{
  "horizontal_flip": false,
  "weight_standardization": false,
  "channel_attention": "eca",
  "lr": 0.0042,
  "beta1": 0.95,
  "beta2": 0.98,
  "eps": 1e-08,
  "batch_size": 192,
  "lr_schedule": "cosine"
}
Rows from block 2 of a small image denoising model, named by matrix and row number. Each number is 50 + 15 x the weight over its row's rms, rounded and kept within 0 to 99. All counts start at 0.
Before each channel's rows are labels from the 100 images, of 14976, where the channel reaches its highest value: "strongest on" is what is common among them. Only what is clearly more common there than usual is listed. The data: stained colorectal tissue patches (NCT-CRC-HE-100K).
# conv: 3x3 conv (model.mid.0.conv.weight, 384x384x3x3, each kernel summed), inputs 256-383

strongest on: tissue: adipose tissue
conv.353:29 68 69 37 66 59 47 48 72 86 63 62 65 49 58 46 50 67 49 58 41 47 50 92 38 59 53 56 39 34 77 37 58 47 84 57 32 66 42 66 45 62 42 54 48 34 41 67 58 45 78 68 50 46 61 50 53 45 50 53 57 44 43 39 49 56 36 67 44 66 45 37 57 52 49 43 77 44 78 32 68 90 52 57 36 55 62 50 41 50 33 26 38 47 66 23 79 60 60 50 47 49 65 59 45 42 58 40 48 17 48 64 53 58 79 29 62 43 75 40 79 64 57 50 42 33 63 54

strongest on: tissue: debris; tissue: mucus
conv.155:54 45 38 77 68 50 63 63 61 75 51 66 67 69 46 27 34 49 51 50 60 39 77 72 62 51 37 44 42 80 58 42 42 16 53 64 51 36 53 36 55 61 46 68 50 64 59 36 45 56 78 54 43 38 29 73 41 71 52 61 40 61 42 64 43 44 75 34 62 50 49 62 45 62 59 43 65 60 67 26 34 31 56 72 36 87 57 58 67 32 60 34 56 31 25 57 93 75 39 44 45 38 56 46 42 47 63 60 44 42 59 46 02 46 43 63 43 38 76 32 51 36 56 47 39 63 45 26

strongest on: tissue: cancer-associated stroma
conv.96:51 63 54 56 36 60 67 60 65 81 46 21 57 63 53 64 22 51 55 49 53 69 32 50 50 51 43 48 48 53 52 30 51 17 67 50 64 73 46 57 21 60 40 50 68 41 56 52 37 69 46 32 45 58 47 63 29 55 60 70 59 46 64 43 58 81 40 50 42 57 71 45 51 47 32 66 35 62 58 54 32 50 64 44 61 39 56 71 48 40 60 41 66 60 56 40 65 46 70 49 67 51 71 46 85 42 75 54 71 31 36 51 41 52 68 54 58 58 60 56 99 60 71 51 64 51 81 66

strongest on: tissue: cancer-associated stroma
conv.257:46 71 48 52 48 69 52 50 49 72 69 40 58 48 46 35 54 45 36 38 59 64 41 53 53 65 42 43 17 86 45 33 43 50 23 75 37 50 26 57 49 50 66 39 77 42 59 74 51 69 68 59 01 51 63 77 61 60 40 56 77 39 52 55 46 52 34 63 36 55 60 32 44 42 57 39 42 53 58 45 51 81 64 95 37 46 54 54 46 39 58 42 34 29 62 31 45 21 69 57 66 46 48 44 72 14 45 61 59 31 55 41 58 45 74 69 71 66 65 35 63 53 43 32 05 43 47 47

strongest on: tissue: debris
conv.342:57 46 55 96 47 39 51 59 78 75 52 67 72 54 47 48 43 55 29 56 54 55 47 66 33 59 41 43 47 47 66 34 43 40 32 49 55 47 54 40 30 65 42 80 76 51 43 36 36 66 70 61 58 64 53 56 34 56 57 59 58 40 43 45 35 73 49 19 53 49 59 70 43 53 45 39 66 58 63 31 48 45 61 38 61 64 58 64 47 62 52 37 40 60 50 41 52 77 93 74 28 58 67 54 37 34 52 46 51 42 60 61 02 45 69 65 62 56 57 66 65 57 60 55 48 54 68 46

strongest on: tissue: normal colon mucosa
conv.267:55 49 26 49 42 59 52 47 56 96 61 61 40 50 58 35 76 49 29 78 44 39 69 71 44 62 50 57 41 56 35 47 55 56 24 66 43 44 59 55 72 29 25 44 77 66 53 47 66 20 93 73 48 34 44 91 49 42 42 31 47 78 73 76 67 33 76 58 54 59 69 42 53 22 05 36 40 46 44 47 63 36 26 65 45 81 64 35 71 49 46 65 40 33 33 55 74 44 49 48 58 35 34 53 50 19 16 92 44 22 76 44 39 54 58 60 19 78 67 13 55 31 58 61 63 39 30 26

strongest on: tissue: tumour epithelium
conv.98:51 44 38 64 54 28 37 44 62 58 47 68 54 52 75 43 40 91 71 75 30 42 59 51 71 50 66 71 57 13 76 63 72 57 71 50 47 68 39 22 25 55 68 49 63 41 36 35 63 54 55 56 48 49 46 21 47 42 46 48 45 63 38 61 56 62 28 29 52 57 60 73 76 68 62 41 68 39 44 48 46 38 42 25 39 51 47 60 61 53 34 50 45 47 65 54 89 62 70 28 38 48 58 76 30 68 50 64 56 78 60 72 52 77 41 48 44 31 54 60 31 48 52 63 52 60 57 54

strongest on: tissue: cancer-associated stroma
conv.265:46 39 41 45 53 51 28 23 53 29 57 46 65 28 66 41 46 63 50 59 28 41 55 69 54 49 69 68 45 61 56 49 69 42 69 39 35 50 64 67 57 44 42 52 18 47 40 44 68 24 49 65 68 46 52 69 63 40 47 39 42 73 22 59 73 54 39 68 59 69 45 74 70 49 56 47 71 27 49 22 58 41 28 59 28 59 65 48 58 51 20 45 31 43 44 66 79 61 33 65 44 55 51 65 54 68 45 42 33 57 65 53 20 67 28 30 33 41 60 53 54 40 44 52 77 46 47 54

strongest on: tissue: tumour epithelium
conv.261:45 29 35 55 79 43 43 45 42 52 37 65 63 35 71 51 25 59 71 70 34 58 51 77 56 54 56 70 50 44 42 62 70 50 48 56 69 49 39 28 25 40 27 37 40 41 48 32 58 49 82 60 41 66 49 58 39 68 73 40 68 57 54 50 66 71 80 46 58 51 58 58 72 34 43 69 55 40 53 42 26 24 35 45 25 58 35 69 50 57 52 63 47 34 17 66 59 41 39 60 45 51 57 66 29 68 86 63 81 56 40 39 46 70 51 41 29 54 35 23 46 53 41 52 58 67 51 49

strongest on: tissue: mucus
conv.377:63 49 52 66 65 32 19 23 30 51 81 64 49 40 65 44 62 51 33 34 32 31 42 56 52 54 65 69 43 66 31 51 68 55 47 77 25 40 58 62 69 33 84 60 50 63 34 50 53 31 47 69 34 35 35 47 52 53 49 31 55 61 27 49 61 33 44 36 58 55 49 57 66 89 64 40 79 27 49 44 52 74 22 67 48 73 66 63 51 53 25 56 27 45 43 62 67 47 57 62 40 60 35 58 29 74 61 61 28 56 54 43 51 67 42 58 78 06 62 38 27 45 32 53 36 49 34 20

strongest on: tissue: normal colon mucosa
conv.103:56 65 32 49 73 54 39 37 43 73 75 78 40 53 48 24 67 43 29 50 50 60 45 62 29 73 47 46 27 76 37 45 42 58 28 83 46 38 71 50 51 27 40 57 70 61 55 59 65 37 71 90 59 44 53 81 55 61 55 30 57 64 70 65 44 48 29 47 50 53 50 53 44 30 29 50 40 47 30 52 73 90 35 81 67 66 54 36 55 70 46 64 19 60 60 59 52 32 52 63 29 62 50 47 30 52 47 67 53 42 69 44 22 44 64 64 71 93 61 30 37 40 49 58 43 56 32 28

strongest on: tissue: normal colon mucosa; tissue: mucus
conv.61:57 42 41 47 38 57 58 59 21 47 54 51 64 69 56 24 54 61 48 58 45 53 76 33 45 53 51 59 53 80 58 49 56 43 71 63 60 78 67 57 77 59 64 43 72 96 48 79 52 52 87 46 36 46 43 68 62 49 26 70 42 60 60 73 52 29 50 48 54 48 38 33 57 57 51 67 34 51 49 40 47 47 50 85 59 69 52 23 56 25 52 18 58 37 24 54 66 44 83 20 60 31 32 53 63 30 36 56 36 39 74 61 64 58 50 68 23 56 65 51 30 51 57 38 49 60 59 53

strongest on: tissue: normal colon mucosa
conv.329:49 48 28 52 48 54 46 37 52 44 59 22 42 41 74 42 63 67 46 41 35 51 66 43 67 63 64 73 43 39 50 46 75 39 48 52 54 45 35 41 39 45 56 61 49 47 44 47 51 37 41 47 46 34 53 48 63 46 57 40 42 78 50 68 90 68 41 45 48 44 47 64 73 64 57 42 43 34 75 35 37 68 36 44 52 46 49 38 73 34 42 42 50 48 55 28 51 67 47 38 76 34 59 61 73 44 48 25 52 48 31 56 41 74 63 50 55 33 61 47 72 49 36 32 45 36 35 47

strongest on: tissue: debris
conv.10:50 26 27 66 73 41 42 61 42 51 34 37 30 57 55 52 63 55 54 49 53 56 61 42 40 48 51 53 63 25 48 89 54 29 48 60 67 57 35 32 35 46 49 58 70 67 43 34 39 47 51 56 57 42 53 54 50 55 68 53 39 60 57 65 54 65 72 12 45 49 58 70 54 58 52 46 42 54 51 76 28 53 60 35 73 60 36 49 61 32 58 61 41 64 29 20 52 89 75 20 69 43 51 55 58 41 58 44 56 31 18 61 18 54 69 66 31 34 42 42 73 61 50 51 96 48 51 49

strongest on: tissue: tumour epithelium; tissue: lymphocytes
conv.194:78 55 70 47 57 34 61 38 59 39 53 67 50 37 55 76 35 67 41 56 39 20 21 61 46 25 63 53 66 34 81 63 53 68 60 56 41 34 59 42 31 67 63 50 43 50 38 17 34 42 64 42 57 39 21 64 24 57 68 51 55 33 42 19 42 43 47 35 64 50 75 52 59 46 48 46 56 33 24 66 61 29 42 42 59 47 51 70 33 60 35 59 55 72 55 74 71 36 49 54 39 79 40 71 33 49 69 68 41 54 33 76 57 55 27 40 57 42 62 53 27 66 39 78 50 50 44 55

strongest on: tissue: adipose tissue
conv.5:56 34 66 54 59 22 62 43 55 58 54 55 62 26 54 68 53 65 63 59 45 44 30 66 16 37 56 54 36 40 53 35 53 33 67 66 46 74 60 66 39 54 41 87 21 53 38 41 38 38 60 51 56 35 20 76 54 29 46 67 36 47 36 34 53 50 60 53 79 56 37 49 58 54 33 43 67 31 85 66 42 57 39 68 55 59 58 50 43 50 51 56 56 67 41 57 65 71 74 53 51 67 51 65 43 45 36 23 47 23 35 63 17 56 38 62 34 43 45 44 69 49 37 43 70 26 41 50

strongest on: tissue: mucus; tissue: cancer-associated stroma
conv.13:67 73 59 58 28 29 31 52 76 45 47 71 50 63 47 55 38 59 58 71 50 57 39 41 67 33 51 46 62 39 67 44 49 72 65 45 52 59 52 44 50 58 72 42 64 60 48 35 74 55 70 59 46 50 61 33 45 46 27 55 48 32 37 41 32 56 31 48 33 44 41 70 48 68 84 48 51 57 18 29 66 35 64 31 25 49 38 64 41 62 48 49 37 33 72 60 71 55 54 32 40 70 70 56 41 79 37 66 58 60 84 60 69 49 23 42 51 50 62 71 29 37 56 55 24 78 54 75

strongest on: tissue: cancer-associated stroma
conv.116:42 41 36 70 28 34 39 46 53 35 49 32 59 57 69 34 34 61 53 49 37 50 63 42 66 51 64 68 81 63 47 39 70 35 48 41 46 78 55 60 54 53 46 61 58 39 51 41 42 56 11 52 64 70 58 36 49 44 46 52 44 63 53 71 56 54 41 40 47 63 43 68 66 47 58 57 59 45 55 38 22 35 39 39 44 55 51 48 66 36 51 44 52 40 57 57 40 78 99 68 51 37 51 56 63 58 43 39 22 96 40 46 12 68 38 45 69 44 36 66 50 28 66 56 71 73 75 52

strongest on: tissue: debris
conv.157:75 50 33 44 52 94 75 54 64 74 48 59 48 52 40 41 41 45 35 47 49 58 66 50 53 78 46 38 36 58 73 51 35 48 61 41 66 51 44 34 51 61 26 44 71 74 51 51 45 53 66 43 62 42 15 70 37 32 44 40 43 60 56 64 42 39 53 41 66 80 50 63 37 29 20 59 39 56 51 39 53 37 53 56 47 59 45 24 52 48 49 24 54 46 42 40 91 44 39 38 48 33 42 49 58 31 50 81 59 43 50 57 19 34 89 37 51 67 58 31 46 49 61 44 65 61 59 31

strongest on: tissue: tumour epithelium; tissue: debris
conv.82:30 52 35 53 87 45 29 46 32 21 44 38 67 44 80 40 41 79 42 48 38 55 77 71 76 55 57 81 56 57 59 70 78 50 49 26 44 52 47 41 38 40 35 35 28 64 42 65 64 39 58 70 43 67 68 45 61 73 63 52 52 66 40 56 66 60 82 50 42 66 75 68 74 38 80 51 52 47 38 43 48 51 45 61 56 34 63 64 65 54 43 60 30 67 26 34 59 70 44 55 58 17 47 68 40 64 75 42 69 74 38 66 24 82 72 29 49 55 57 30 52 59 55 49 51 34 60 49

strongest on: tissue: cancer-associated stroma; tissue: mucus
conv.282:30 32 35 56 60 39 52 46 64 78 50 65 54 31 70 46 46 62 45 61 33 30 62 64 53 76 54 68 45 55 53 56 65 50 52 67 49 50 56 36 29 42 19 35 26 08 39 38 53 53 41 61 61 63 38 70 35 48 54 35 47 71 75 64 77 59 44 35 60 53 75 48 71 24 32 41 72 42 62 21 33 46 36 55 31 56 53 51 70 58 35 49 41 50 47 49 76 37 24 49 32 37 45 66 40 54 54 59 54 54 28 48 36 67 60 51 46 48 47 25 51 52 55 62 63 50 39 30

strongest on: tissue: cancer-associated stroma; tissue: smooth muscle
conv.368:38 73 42 56 63 50 63 60 78 75 31 34 46 52 48 40 36 59 58 35 57 51 56 34 47 53 48 45 50 68 80 50 46 22 47 48 44 74 62 64 45 79 45 55 83 33 46 65 33 79 26 38 62 42 48 61 32 65 65 66 39 55 64 59 51 58 00 45 36 49 49 37 50 47 52 28 42 58 44 37 53 54 72 60 74 44 52 38 61 31 51 24 64 57 89 30 65 55 52 41 66 39 68 49 73 31 63 49 33 40 17 64 37 48 57 61 63 58 79 66 87 62 48 52 57 51 65 64