Weights of a small image denoising model: arch unet.
Rows from block 2 of a small image denoising model, named by matrix and row number. Each number is 500 + 40 x the weight over its row's rms, rounded and kept within 0 to 999. All counts start at 0. Numbers have three digits each. After the name is the row's rms in percent of the matrix's.
After each channel's rows are labels from the 100 images, of 14976, where the channel reaches its highest value: "responds to" is what is common among them. Only what is clearly more common there than usual is listed. The data: stained colorectal tissue patches (NCT-CRC-HE-100K).
# conv: 3x3 conv (model.mid.0.conv.weight, 384x384x3x3, each kernel summed), inputs 128-255

conv.110 102:401542536620529528519519543529585445432494437536461519499544523495486520473541479509523471519547473509575506473488510512492481495569488461495497509421538512455505484505592497489457473516469528523486509509458475498533486472523465511459468539491471509554466432528472511534562588521452454527519500483502472474497530511517479546553474475537506523487508537509423444539509453544487484536538
responds to: tissue: tumour epithelium

conv.254 084:519459566396488563473524500507546514476507539458482417518482454508545516467484471521496455431555545536496568491510496498471517497477550490576525442532475458491502511495478486500441466541423580442509441483511501483512483543474538470528522408491535470545500501470559544485452521473528577529448482479488540511503503537551506494479433512489496535467503499483570468479521467472544469484505
responds to: tissue: smooth muscle; tissue: mucus

conv.44 068:476417541516523529523518504567497428522525611496470468466425457532549531466501492536475477502499500508516559464491512493575447443567500551452536504458443463519562546417447451451468484476464533415501479475527470521530525452509492493560550534514491487542511563469489484493404428505481464536499413459523562526507452527481553531486463476570438549463531484530485473519519498459463533459567
responds to: tissue: lymphocytes; tissue: adipose tissue

conv.381 088:478518537645567489471531484473504487449607586531469404532500467541525503485459454505522518472553452497502456515512492531489555503456451547472516488506457437503526567488528417487490496542490506508435507500516504486505523508540536523517566518531417484623482524381465486543517494488430605573459548523493502474506491546548471483518489573496533500479488544492420530472477455559517548490454
responds to: tissue: normal colon mucosa; tissue: tumour epithelium

conv.374 135:498504480487473470517450529487498445569488500521529607451432435521560445508458566582487541497501542471519529527489437482507550460447467527450549471520472530518517533494557502472504447511518483485563536484485527519467482624516473526555486485516440510484441513564532508436509505497533497482457570511462372464512488546454527389444514531497551455459539475524507536444590480564526548504406
responds to: tissue: cancer-associated stroma

conv.115 084:508460571590490553536498491539521568497542477474454580505490430554554533583505498512506456531526523508468532439447498493553484528515488459526516505500519551498455515449595470490473511480422572417488495480486441506556514437502481517508524560443507511516527489531540474548446520512493464523581468473512465518536477559503515513582430466434448561472502499522507482562544473454592538470508
responds to: tissue: tumour epithelium

conv.195 183:496567545457442552498523566451507495446443470519456487536553525491468556480513471467555469541546477465473530494518511545459515537489482540536468481502520571537501534552448534519522467495463543551507461514549495472519522489480514503491423433539569546470459495472455458516581511451512397487548558471505464474453576506553481474482461597461548545514443570478538559470443491509551520542477
responds to: tissue: tumour epithelium

conv.145 151:533471490504538481521473455544488405563562592524498472448390469561532469481518544557457530397490525476503475499433478534552520466477492456479548531427497500548543520430509420460496481519514484453530519488490489545490558597444530525535572536535516522590465536491532488415446455489558593582359526510504455516509429510514559448501511505515470476477549535524468518441548465592487560406471
responds to: tissue: smooth muscle; tissue: cancer-associated stroma

conv.367 111:463493518524553522561532518556485449460530593548470505493476457544520548508549491529548450507571512459502487464444472535612446507577457551496526493426512512536475582393469484449463528499488508475512487497514450485538546508522503450548480520509489493609510523457515507489507418498486453549490487496530471526481512525563498458551491549549453539488507521520476528479539396558563558473510
responds to: tissue: tumour epithelium

conv.235 083:504537519496541527469494524453563435444591434493488453550557519575477522488489513497552493503629498453521566506520465477426592553436495516541480469513505489473494526545493435504511424472469532506437519500498503502496499559544478454460518426454485536592530464501498473493550625498447542556537566515484527460543484487546485450519474515478557517496484477522515511453499430557661521468433
responds to: tissue: smooth muscle; tissue: adipose tissue

conv.50 072:467457543566494538535488513527504523585614496483506511426403453551532476496450476499471515527482565460508501445481484437584440468495498599457506465586491468530490531483540438438472457494437567460493526475541457503547498549592465482554522536525402521481460535560515494525479491484534510518467462535514471527530463531485536526442448583513467517485487445501444532438465491461528469486466
responds to: tissue: tumour epithelium

conv.269 171:472440475439515500497513511511506502543554413496529514533484506526504475524447477490453488491489467472465500493491514420535477475481540485522505461541576554460472536480511509514507500523499497412442472428425490560504445564507477504489491451461411519517444404418547429484482478501528580523506498517502449524590455489595452508495504487398454489506498498471534530451497454457489458503469
responds to: tissue: smooth muscle

conv.201 061:496512544472555527547492565489516480474525618575480486536480479529500512498500503495525530430564507463519488462450433491532519441482451468490465506510499489440517409472486455485511463474469535490502525584474491491535494585428499614576518471472429518488444501564420517431514568546508475558469537504522411473493466546471500439504462556491523518491474528483473512515494505641532583489431
responds to: tissue: smooth muscle; tissue: cancer-associated stroma

conv.140 115:519505453542463463531465538516454524527485490491548563489449527501478461447446544508531534478540526505484520430468483524566463525506481493443512507502536577454536508469519526476438489599540454499481530514462425520511462547521603541498516519492480521500478492537466482529499532516575537447477506532619504527463537477498485513510539537485482466504505486489495500488498496556534526556497
responds to: tissue: cancer-associated stroma; tissue: debris

conv.101 117:460502502554528495578504471487568536519507448562520473524468512559482476511470522494518509562493501509563418498402520473569508506473494432455484539479561460517561514452499364435492526551494502505490510523478493498504555540511511525453445529515455485600503429467436472496535532504441476603517576515494437537537440502538445468536498532456492490509509495502493571488477479587572536409449
responds to: tissue: smooth muscle

conv.364 151:478536474523457462488478593505478473426430409455512560538497530459480466495518498504557491582592456469510603535538492495469479552538475523441507512575513598522494481548471563498551513436523472519455545541548557498451513477572476449473448450511521543452497469550444473544551564495501414432590474527450534494492562479488459555501527496489484462491493515536547474509502563470579522542561
responds to: tissue: tumour epithelium; tissue: mucus

conv.191 062:454485531448533568521502528503621499524504490534516548518488416443583504491471482505498506486490518517579472412495528463528496470482549529556538465512525530474500535507416599471533498478423589458498506486493455508547441530472484515534455412533462514481487464440508536519505445484495510485457507518522399513510520537548501508482422500508514541473497516439500516447510494473452520571487
responds to: tissue: adipose tissue

conv.78 132:523525518513560511479500555505538487560594502507456530523457485453511504509537491529449469562449472529540531496531556494481529495492528521441530492381457453491536537510464550503503553522479512499507480523483491510513489470512492530488466493477420427596505565485474532543503354544475434509503528461501437470487502514577505485459472437496525516495530521496520483446515445451389625533510
responds to: tissue: adipose tissue

conv.312 078:439459532497472539519547554472460497411496494524482495502451443540551502444479473523544489507597489466421564487478470514456574438425485479570520539571454559541504467502595487440469390546463532441437502530570473490514511485480526515509487485574455528516518480517487446482476513416480502540519524476515517477507503553511513458469466578372557544454498474558508535506520522493563616485436
responds to: tissue: smooth muscle

conv.81 068:558473483513429484472506506509478433476508523511477500527462452505536458547509463566563494427563558527475638492503498538547533535480518566473553496461490532521567611432505531487475454539507492403514526514499478491517488462497559474541505446477557425590479518448512519532446489553531534464502505515510478478475563511553485463530508511458465486475535550469568505548541437466586643553503
responds to: tissue: adipose tissue

conv.275 080:415477539561449551556514538559459497466473465451459530494441486466522551498481500525542489551537423500481551419471507504588389498586493505512532472509545550516503446478589517449542510508446543460468422533497419534572471457549503451504467505458498489452482480597459497529473505477480457497558418445547551548480532521509478542521455516441428578460525457513507490485538516457494520521526
responds to: tissue: adipose tissue

conv.45 051:469460532531495532513556448537544488523468539522478491477445428516592498457520483546461468409492550575554556477448470501537477487555509425513555476525532484516531546446526468490426505533460546443530479470511437497525487502508565546569461490510508453499486464554508574488419559464488503513455430464522506534520494568469500561537462503448436524433565493510497433532543484497555604482592
responds to: tissue: tumour epithelium

conv.122 112:490488535545561519520492492553537481521564529485499496550475440484569494494485491541521477509540463457590512370472458468554460496585443542442567492474506474478511493436492491453503473506460533468457482514491431549557482509526528548515576493491429501549490504480456520484483562507457557525476445482565525500550454549491490539554466495536448503439536483553480464507545494565510514478559
responds to: tissue: cancer-associated stroma

conv.104 142:499520495491462486509475537462514420455495483527517512490516532572460485541480521458590521521572541470505490513486480518507559506408528559499445471475481497574523588493515399515515487493509492525563514533554514464502589561503494463479516507525514499621536496478548534459544525469494512548499596514488399466495505465528530407481512502527539482559449584481526552467474433528594482477376
responds to: tissue: tumour epithelium

conv.224 078:427421537591468532527509454540504528492426517521460531464440425485573509468515509535529508521498553516517478445485519518566456450551491512562556493599503569483525531437586499461491452531459534450510528512501443495562502455506466580539474581485522505473507482499517540559462439522510466469525441532510518518493508565465468532532462542493456527429531495538505475547531500432557490504551
responds to: tissue: lymphocytes; tissue: normal colon mucosa

conv.202 120:459543560494502560530540584485501478438488556532454562532545486530486545500491506471581477565602423500487542465513489492508482541526465505469475467551501510541459550519411488483524557457443562530487504497540490458539516455554497440525430454503531508449477506533467471541556529440484410487542503488507500530503533527486496479518446569481516559508464542463530535527476543476611593510480
responds to: tissue: tumour epithelium

conv.216 058:493489540505485534522511528487521391502513471513493506573494530557465475526483494466507501527541467457495552490458493444534498490451519564455467454550543476556546608494476409487551516478446555478550484491546498527514574520546491401515494454520489473573453441432519520461525589499507525525525516523489460524554488495501485508529453529430468493513463560494553497498449483467666569481458
responds to: tissue: tumour epithelium

conv.205 086:578532551471478541455507518474586511487538474422510483576520475504534500530451511511513495457581552484577580467528474514480543575475516507505520475520472565471529588522442535520462497525434561483516516499501480513516484583480536438506554402483531540570495528440541480478527562519533558468506552511524510458511511537575496435471448522504526533479475528454556536432518423567619534520480
responds to: tissue: smooth muscle

conv.61 081:529567515479494512448452513462461517476544486508503385510540491433515507531492549507540548426543564508453463479523526540450512524521492450557527522439527469436495417541497562537466458521480519528457526528436504509503417515506552456466534473470488546506475500500485481495543559530524589510465529548577524457472528536529497561495478540513533504482515520467438511491498505580436452541571
responds to: tissue: normal colon mucosa; tissue: mucus

conv.221 142:497512489560502472463554465498483573476510489429527517446518500487494516496481425477545459566516532480514517508544454514458543516496485550582482498550409533565459529529573486515487465481518476522505439541590504492500562513488516510491555562506481534529570583462596517495532468464473507497499511460491537450502509485475548468483526491599535494534499511522468518443548494498564456487491
responds to: tissue: mucus

conv.24 087:531572462491522467478523527440444403399436498533508441563595540448479512437508500527573535484540435495473430501523518553407558537458497548452512493517506474479500540562550569549504523495552443595502528515478501491489490469473512492486486461504498459535543466445517536536567540511412564494509531523509540485430592457578438488537553479500543483510510545512516483486540473494520479565500
responds to: tissue: lymphocytes

conv.51 080:549524523514493517421530576459526484518570496456479454545510497435516506451495478506522449501545507526506493512565523523455564539416539493461521478457482458446527573538400576530444534575469526496463445536495495512519449484567567522511505444458501450612488508480485548565519427530492533455463538496495453490453560526584453495492460495496536511485496522479548475494465478407478557589478
responds to: tissue: adipose tissue

conv.18 094:499537527517549496490467545490475492470571556519511415565489480522494482534472491459488545485563433475473494524504503520483476518517453466465476537526523473489500455539409476453560508424491511508428539558535531491462492477547495491516513429527504538494469499509384496546516517486494483545492465530475528517483459519534434590543483596487486495505462539482452518522457551542503570461553
responds to: tissue: lymphocytes

conv.373 080:554483490560554466532477431543566455540561502483477369508479473564542510474539497543441480474470529485585488562452496500534488539533480548456543480458517423513495538441495438463472494481535462484530482499515544505458564504475482544537556506522539482602489517461510551523472502523477566554470481486431484546499447536553467523536534501568463485468513494520496468481526448534517450410547
responds to: tissue: normal colon mucosa

conv.270 103:459545487500548484564504524515452494469468434529520542496527511420501521473513473484545563562507536490482470507440497496526436496560489501499497513553542505480482380515455541503511510395520478549493554561473518511491495535492468501485469508466477576457500466567465517498586550527468404528578492535472459507473527499493523544511522530545488492493509567522481536457529474551547440518523
responds to: tissue: cancer-associated stroma

conv.199 093:534524557544545514504480487487505496553528538501491475516511451488550501515529534524490536593478507443545384423497492493503533515492448504448539575483484487505521458503476453510491504527436550525476551564493455491530532569466506525485521552512463558527544526512455455439517480512462490549486539521547512477525428554463489440490445465546508505455522509521461543459522554572476501437465
responds to: tissue: mucus

conv.102 098:499574511483527520490487526480475478454555535526498522503523487492503549441523574560538571479512484486483504432529518539492490498547465444529505519395478520469464490537521534532497499504495511512518568534445462475546467512439511506482468471495519552468456507507509476535554438510485461545501526523597533454469520517524491481494493523513551530498517538510463484515587450549452522521533
responds to: tissue: tumour epithelium; tissue: lymphocytes

conv.266 152:532516515467432534490552468439495527506554522512477413528499512527468519537504453454471498438453519461454426488489478566486542489416483482498448570530516542471509516523537483508461497572483519500474485556514473471546507558440538556517521451545508538547468508452463471471516460505538555522452569504526439488451505483584495439483475617421525514537432536499496582469440483556519527516419
responds to: tissue: tumour epithelium

conv.170 164:566577490446574480422458537457534463471547444439522456608519524514471459500466539467466508537542439468525561525563518464414549584478509477509471495460514552471519460603463512533520475480510490527477524495507526521464509518510512506456499383512457537510486480476412465480552501492492481531530538530487519453550473473573442523485508493451532466528464509476539494469483491522514561471525
responds to: tissue: smooth muscle

conv.369 074:483442503582491515527488485527493515508501582535478476504468472502529515429540500540555449473543532474511459402486478551579447487568464473482525543522507537485518509410421501475477479534502493456455482544464409483571522490476529570505504551489610555501529517505457469505436461532538441485456423512582586560477509511451516506573502519530436525470517496500507496558503514481483540500557
responds to: tissue: normal colon mucosa; tissue: tumour epithelium

conv.261 106:409482561537512533557546525551549500440445531520474537487527460520523492486461430493580450578558425534534551507464540475577437514582512554476511442490511455555526545441449460433536515458444560499486449462559514485500528398572462442502442511514546446486536485450484515578500519436433406511575433489448518539514531542516472547538459502535468518480498497496509485520487499436531493487538
responds to: tissue: tumour epithelium

conv.361 141:506541494511520465547467551498531463450476437512501518540482515543491473479479516501522533542560546454553588479458481492519507559483486588453493492455538561532546539506570477464435418555502495519507562504550469485501560594521532501470484458544438508577526481459445490488554542516508466536541556516514428479508510495572457450484505535492520459502470532511532545404501419589606548494448
responds to: tissue: smooth muscle

conv.193 121:467542567522495543566496526522521521496451505550471478529489466502514519502534503488499498584497493466553467454446509492528458518551450549495506500519577597552531496495537468455541482506430571540523509491539470491539554533496504534506442501527478521479438464475420479471548504459490426529540521519514422510525495558514444517526433566460483515486470553491498512474477529577597518465517
responds to: tissue: normal colon mucosa

conv.38 103:593571491568476517448485504432613523529512461462494474526547542477467506553491524480559507531554551572627477447540536485421595583416541537414479457470494490493568598575458531544475539535505488561511520543486473468548507510548556461447493513471514417555567500470481561565560546566478525433480575499558547472500533466531450485499496455523549513524492570437507482508457471512494493539490
responds to: tissue: lymphocytes

conv.227 099:432476546543529528525524502505531485424553518537480448499510473580509510510471470466520496468572468503499535507469443479533505495453461478482477545575515455515470487480471364443495499494464544485400517493538512493512551548577500438511507513537519535524482467459448422497515633496490532565506519505485500520537439545466489480495466565504508513491467507492458538496463534584595497437411
responds to: tissue: smooth muscle

conv.68 075:497510529493549525458514527513532441527544466462469544484462471548553494460516474546445498507473541499520564450529550457493507541493517561526556508389457461510560508525545478537458428559453537471551558395497446496518508495492493463502534504533426497516450491456537472482513422495555498498577508567511433438545441545467502532444455475486519514428540489529483474503504492470476595454517
responds to: tissue: smooth muscle

conv.87 054:419473543484507543499535535499565491445470505477526592502510407537598461470436477500550441555572401445516511499508481467519499461526494464520536468504450560484487465480483498472464489539448552453444481465511492468492499459498472506546509493545455557456513485498522439468474454364445474501541490501471503473564496595491542469479460497469541506443463472516501524479523512441489532498464
responds to: tissue: mucus

conv.168 130:498560496524496502506550468460541488495445492536518524486549540481465518486482443482563461542524578532596471425479512469465540544459522597485478417531527475543555567534485476511478444521503493564562469443523444491571526516557555508471459524501469435508525483453486577519579580514488467479539570499565448465520518472442486515527506531545547509523501507473506530510487482552608462519473
responds to: tissue: lymphocytes

conv.185 059:473456525590482522547539514508534455524490502486481449501430443517608505455540461572495495531503508477583406418468490509574465451500506555417614524562519475504555521452498447499468488542463526501498512561480417467529519555509514561521494552544496501521501474526511518495461453503529540498464440522540465542491475585481470511469458484509457493378545471544476476471503561466467541475512
responds to: tissue: smooth muscle

conv.228 084:465542499469590502489469551470530513469550414504515558544558524485478497489474512517595511619607444487541510492535487404425552485486484538512508474546477459526459490560442493481573492418493498539438519513516516541495493526507471515427484452459389520508546477547494497516575586466405472532539519508495542443585462467486493484495498461525557504503525477520516515480533537505550478478462
responds to: tissue: smooth muscle

conv.343 142:490571497515483505459533578440506423458454492497496562471612551523452481453502458468505452527511476520509487474562500464422554547428505572481467437531493461518520524572496501537470472534503496590550453384509488514518492466562511482472493532532504467408474496461517503518586581486497484439525553510535549461511540469397502496475502501545591497521462498456468504536452579483516449542415
responds to: tissue: tumour epithelium; tissue: normal colon mucosa

conv.107 079:479557492477548505519558406481471508519517474516549484543533551454444543526454482476513565561462460480497495373474532518456535502494517461475448505533529525461493447544475522511571563441492494542508513549458410487582493497439481485425487468444507525497538486542475545514541535530458457527551526562585496495486491437534499528584501489468501526551483512494542462512544418517572500494531
responds to: tissue: adipose tissue

conv.97 077:499503559530549540553487503498581524529531531483516479508452446508541522486446488477507542526537481507595534482441504464557504539481495521489493419571495487513486544478498479430538525443441563474501491494529489506525503560581490467544494442505462486541487509524509577559520503471475516521517522542488476532519502552533474516492454627510507521495464500456507527426494475545604519498468
responds to: tissue: mucus; tissue: normal colon mucosa

conv.306 066:422461549628515506546516571520503415506547522517488521479463432529567471444501468540555516563582489445538428455489474485574485466496469606432549485527497486539492603455536430500448491551452541472476527528513468494533546532575517460522481564515421488561502484494530503519499465512519498514459468567518487511514488560491461481490459473512482483438513493525459466472514533454493582487455
responds to: tissue: tumour epithelium

conv.288 085:509511523477522511547527515511463493480570598519476412586470385486591519522574462550493464502528473476492483486482483518543443496549425499472555539532559510481499472478452519468493508496476522462447475565490506466520484536510501483572477426527515525480436497451357475503488491519470466534503468472506529537491481615558438519551474550498458509442494545506489516517554519596508565489535
responds to: tissue: lymphocytes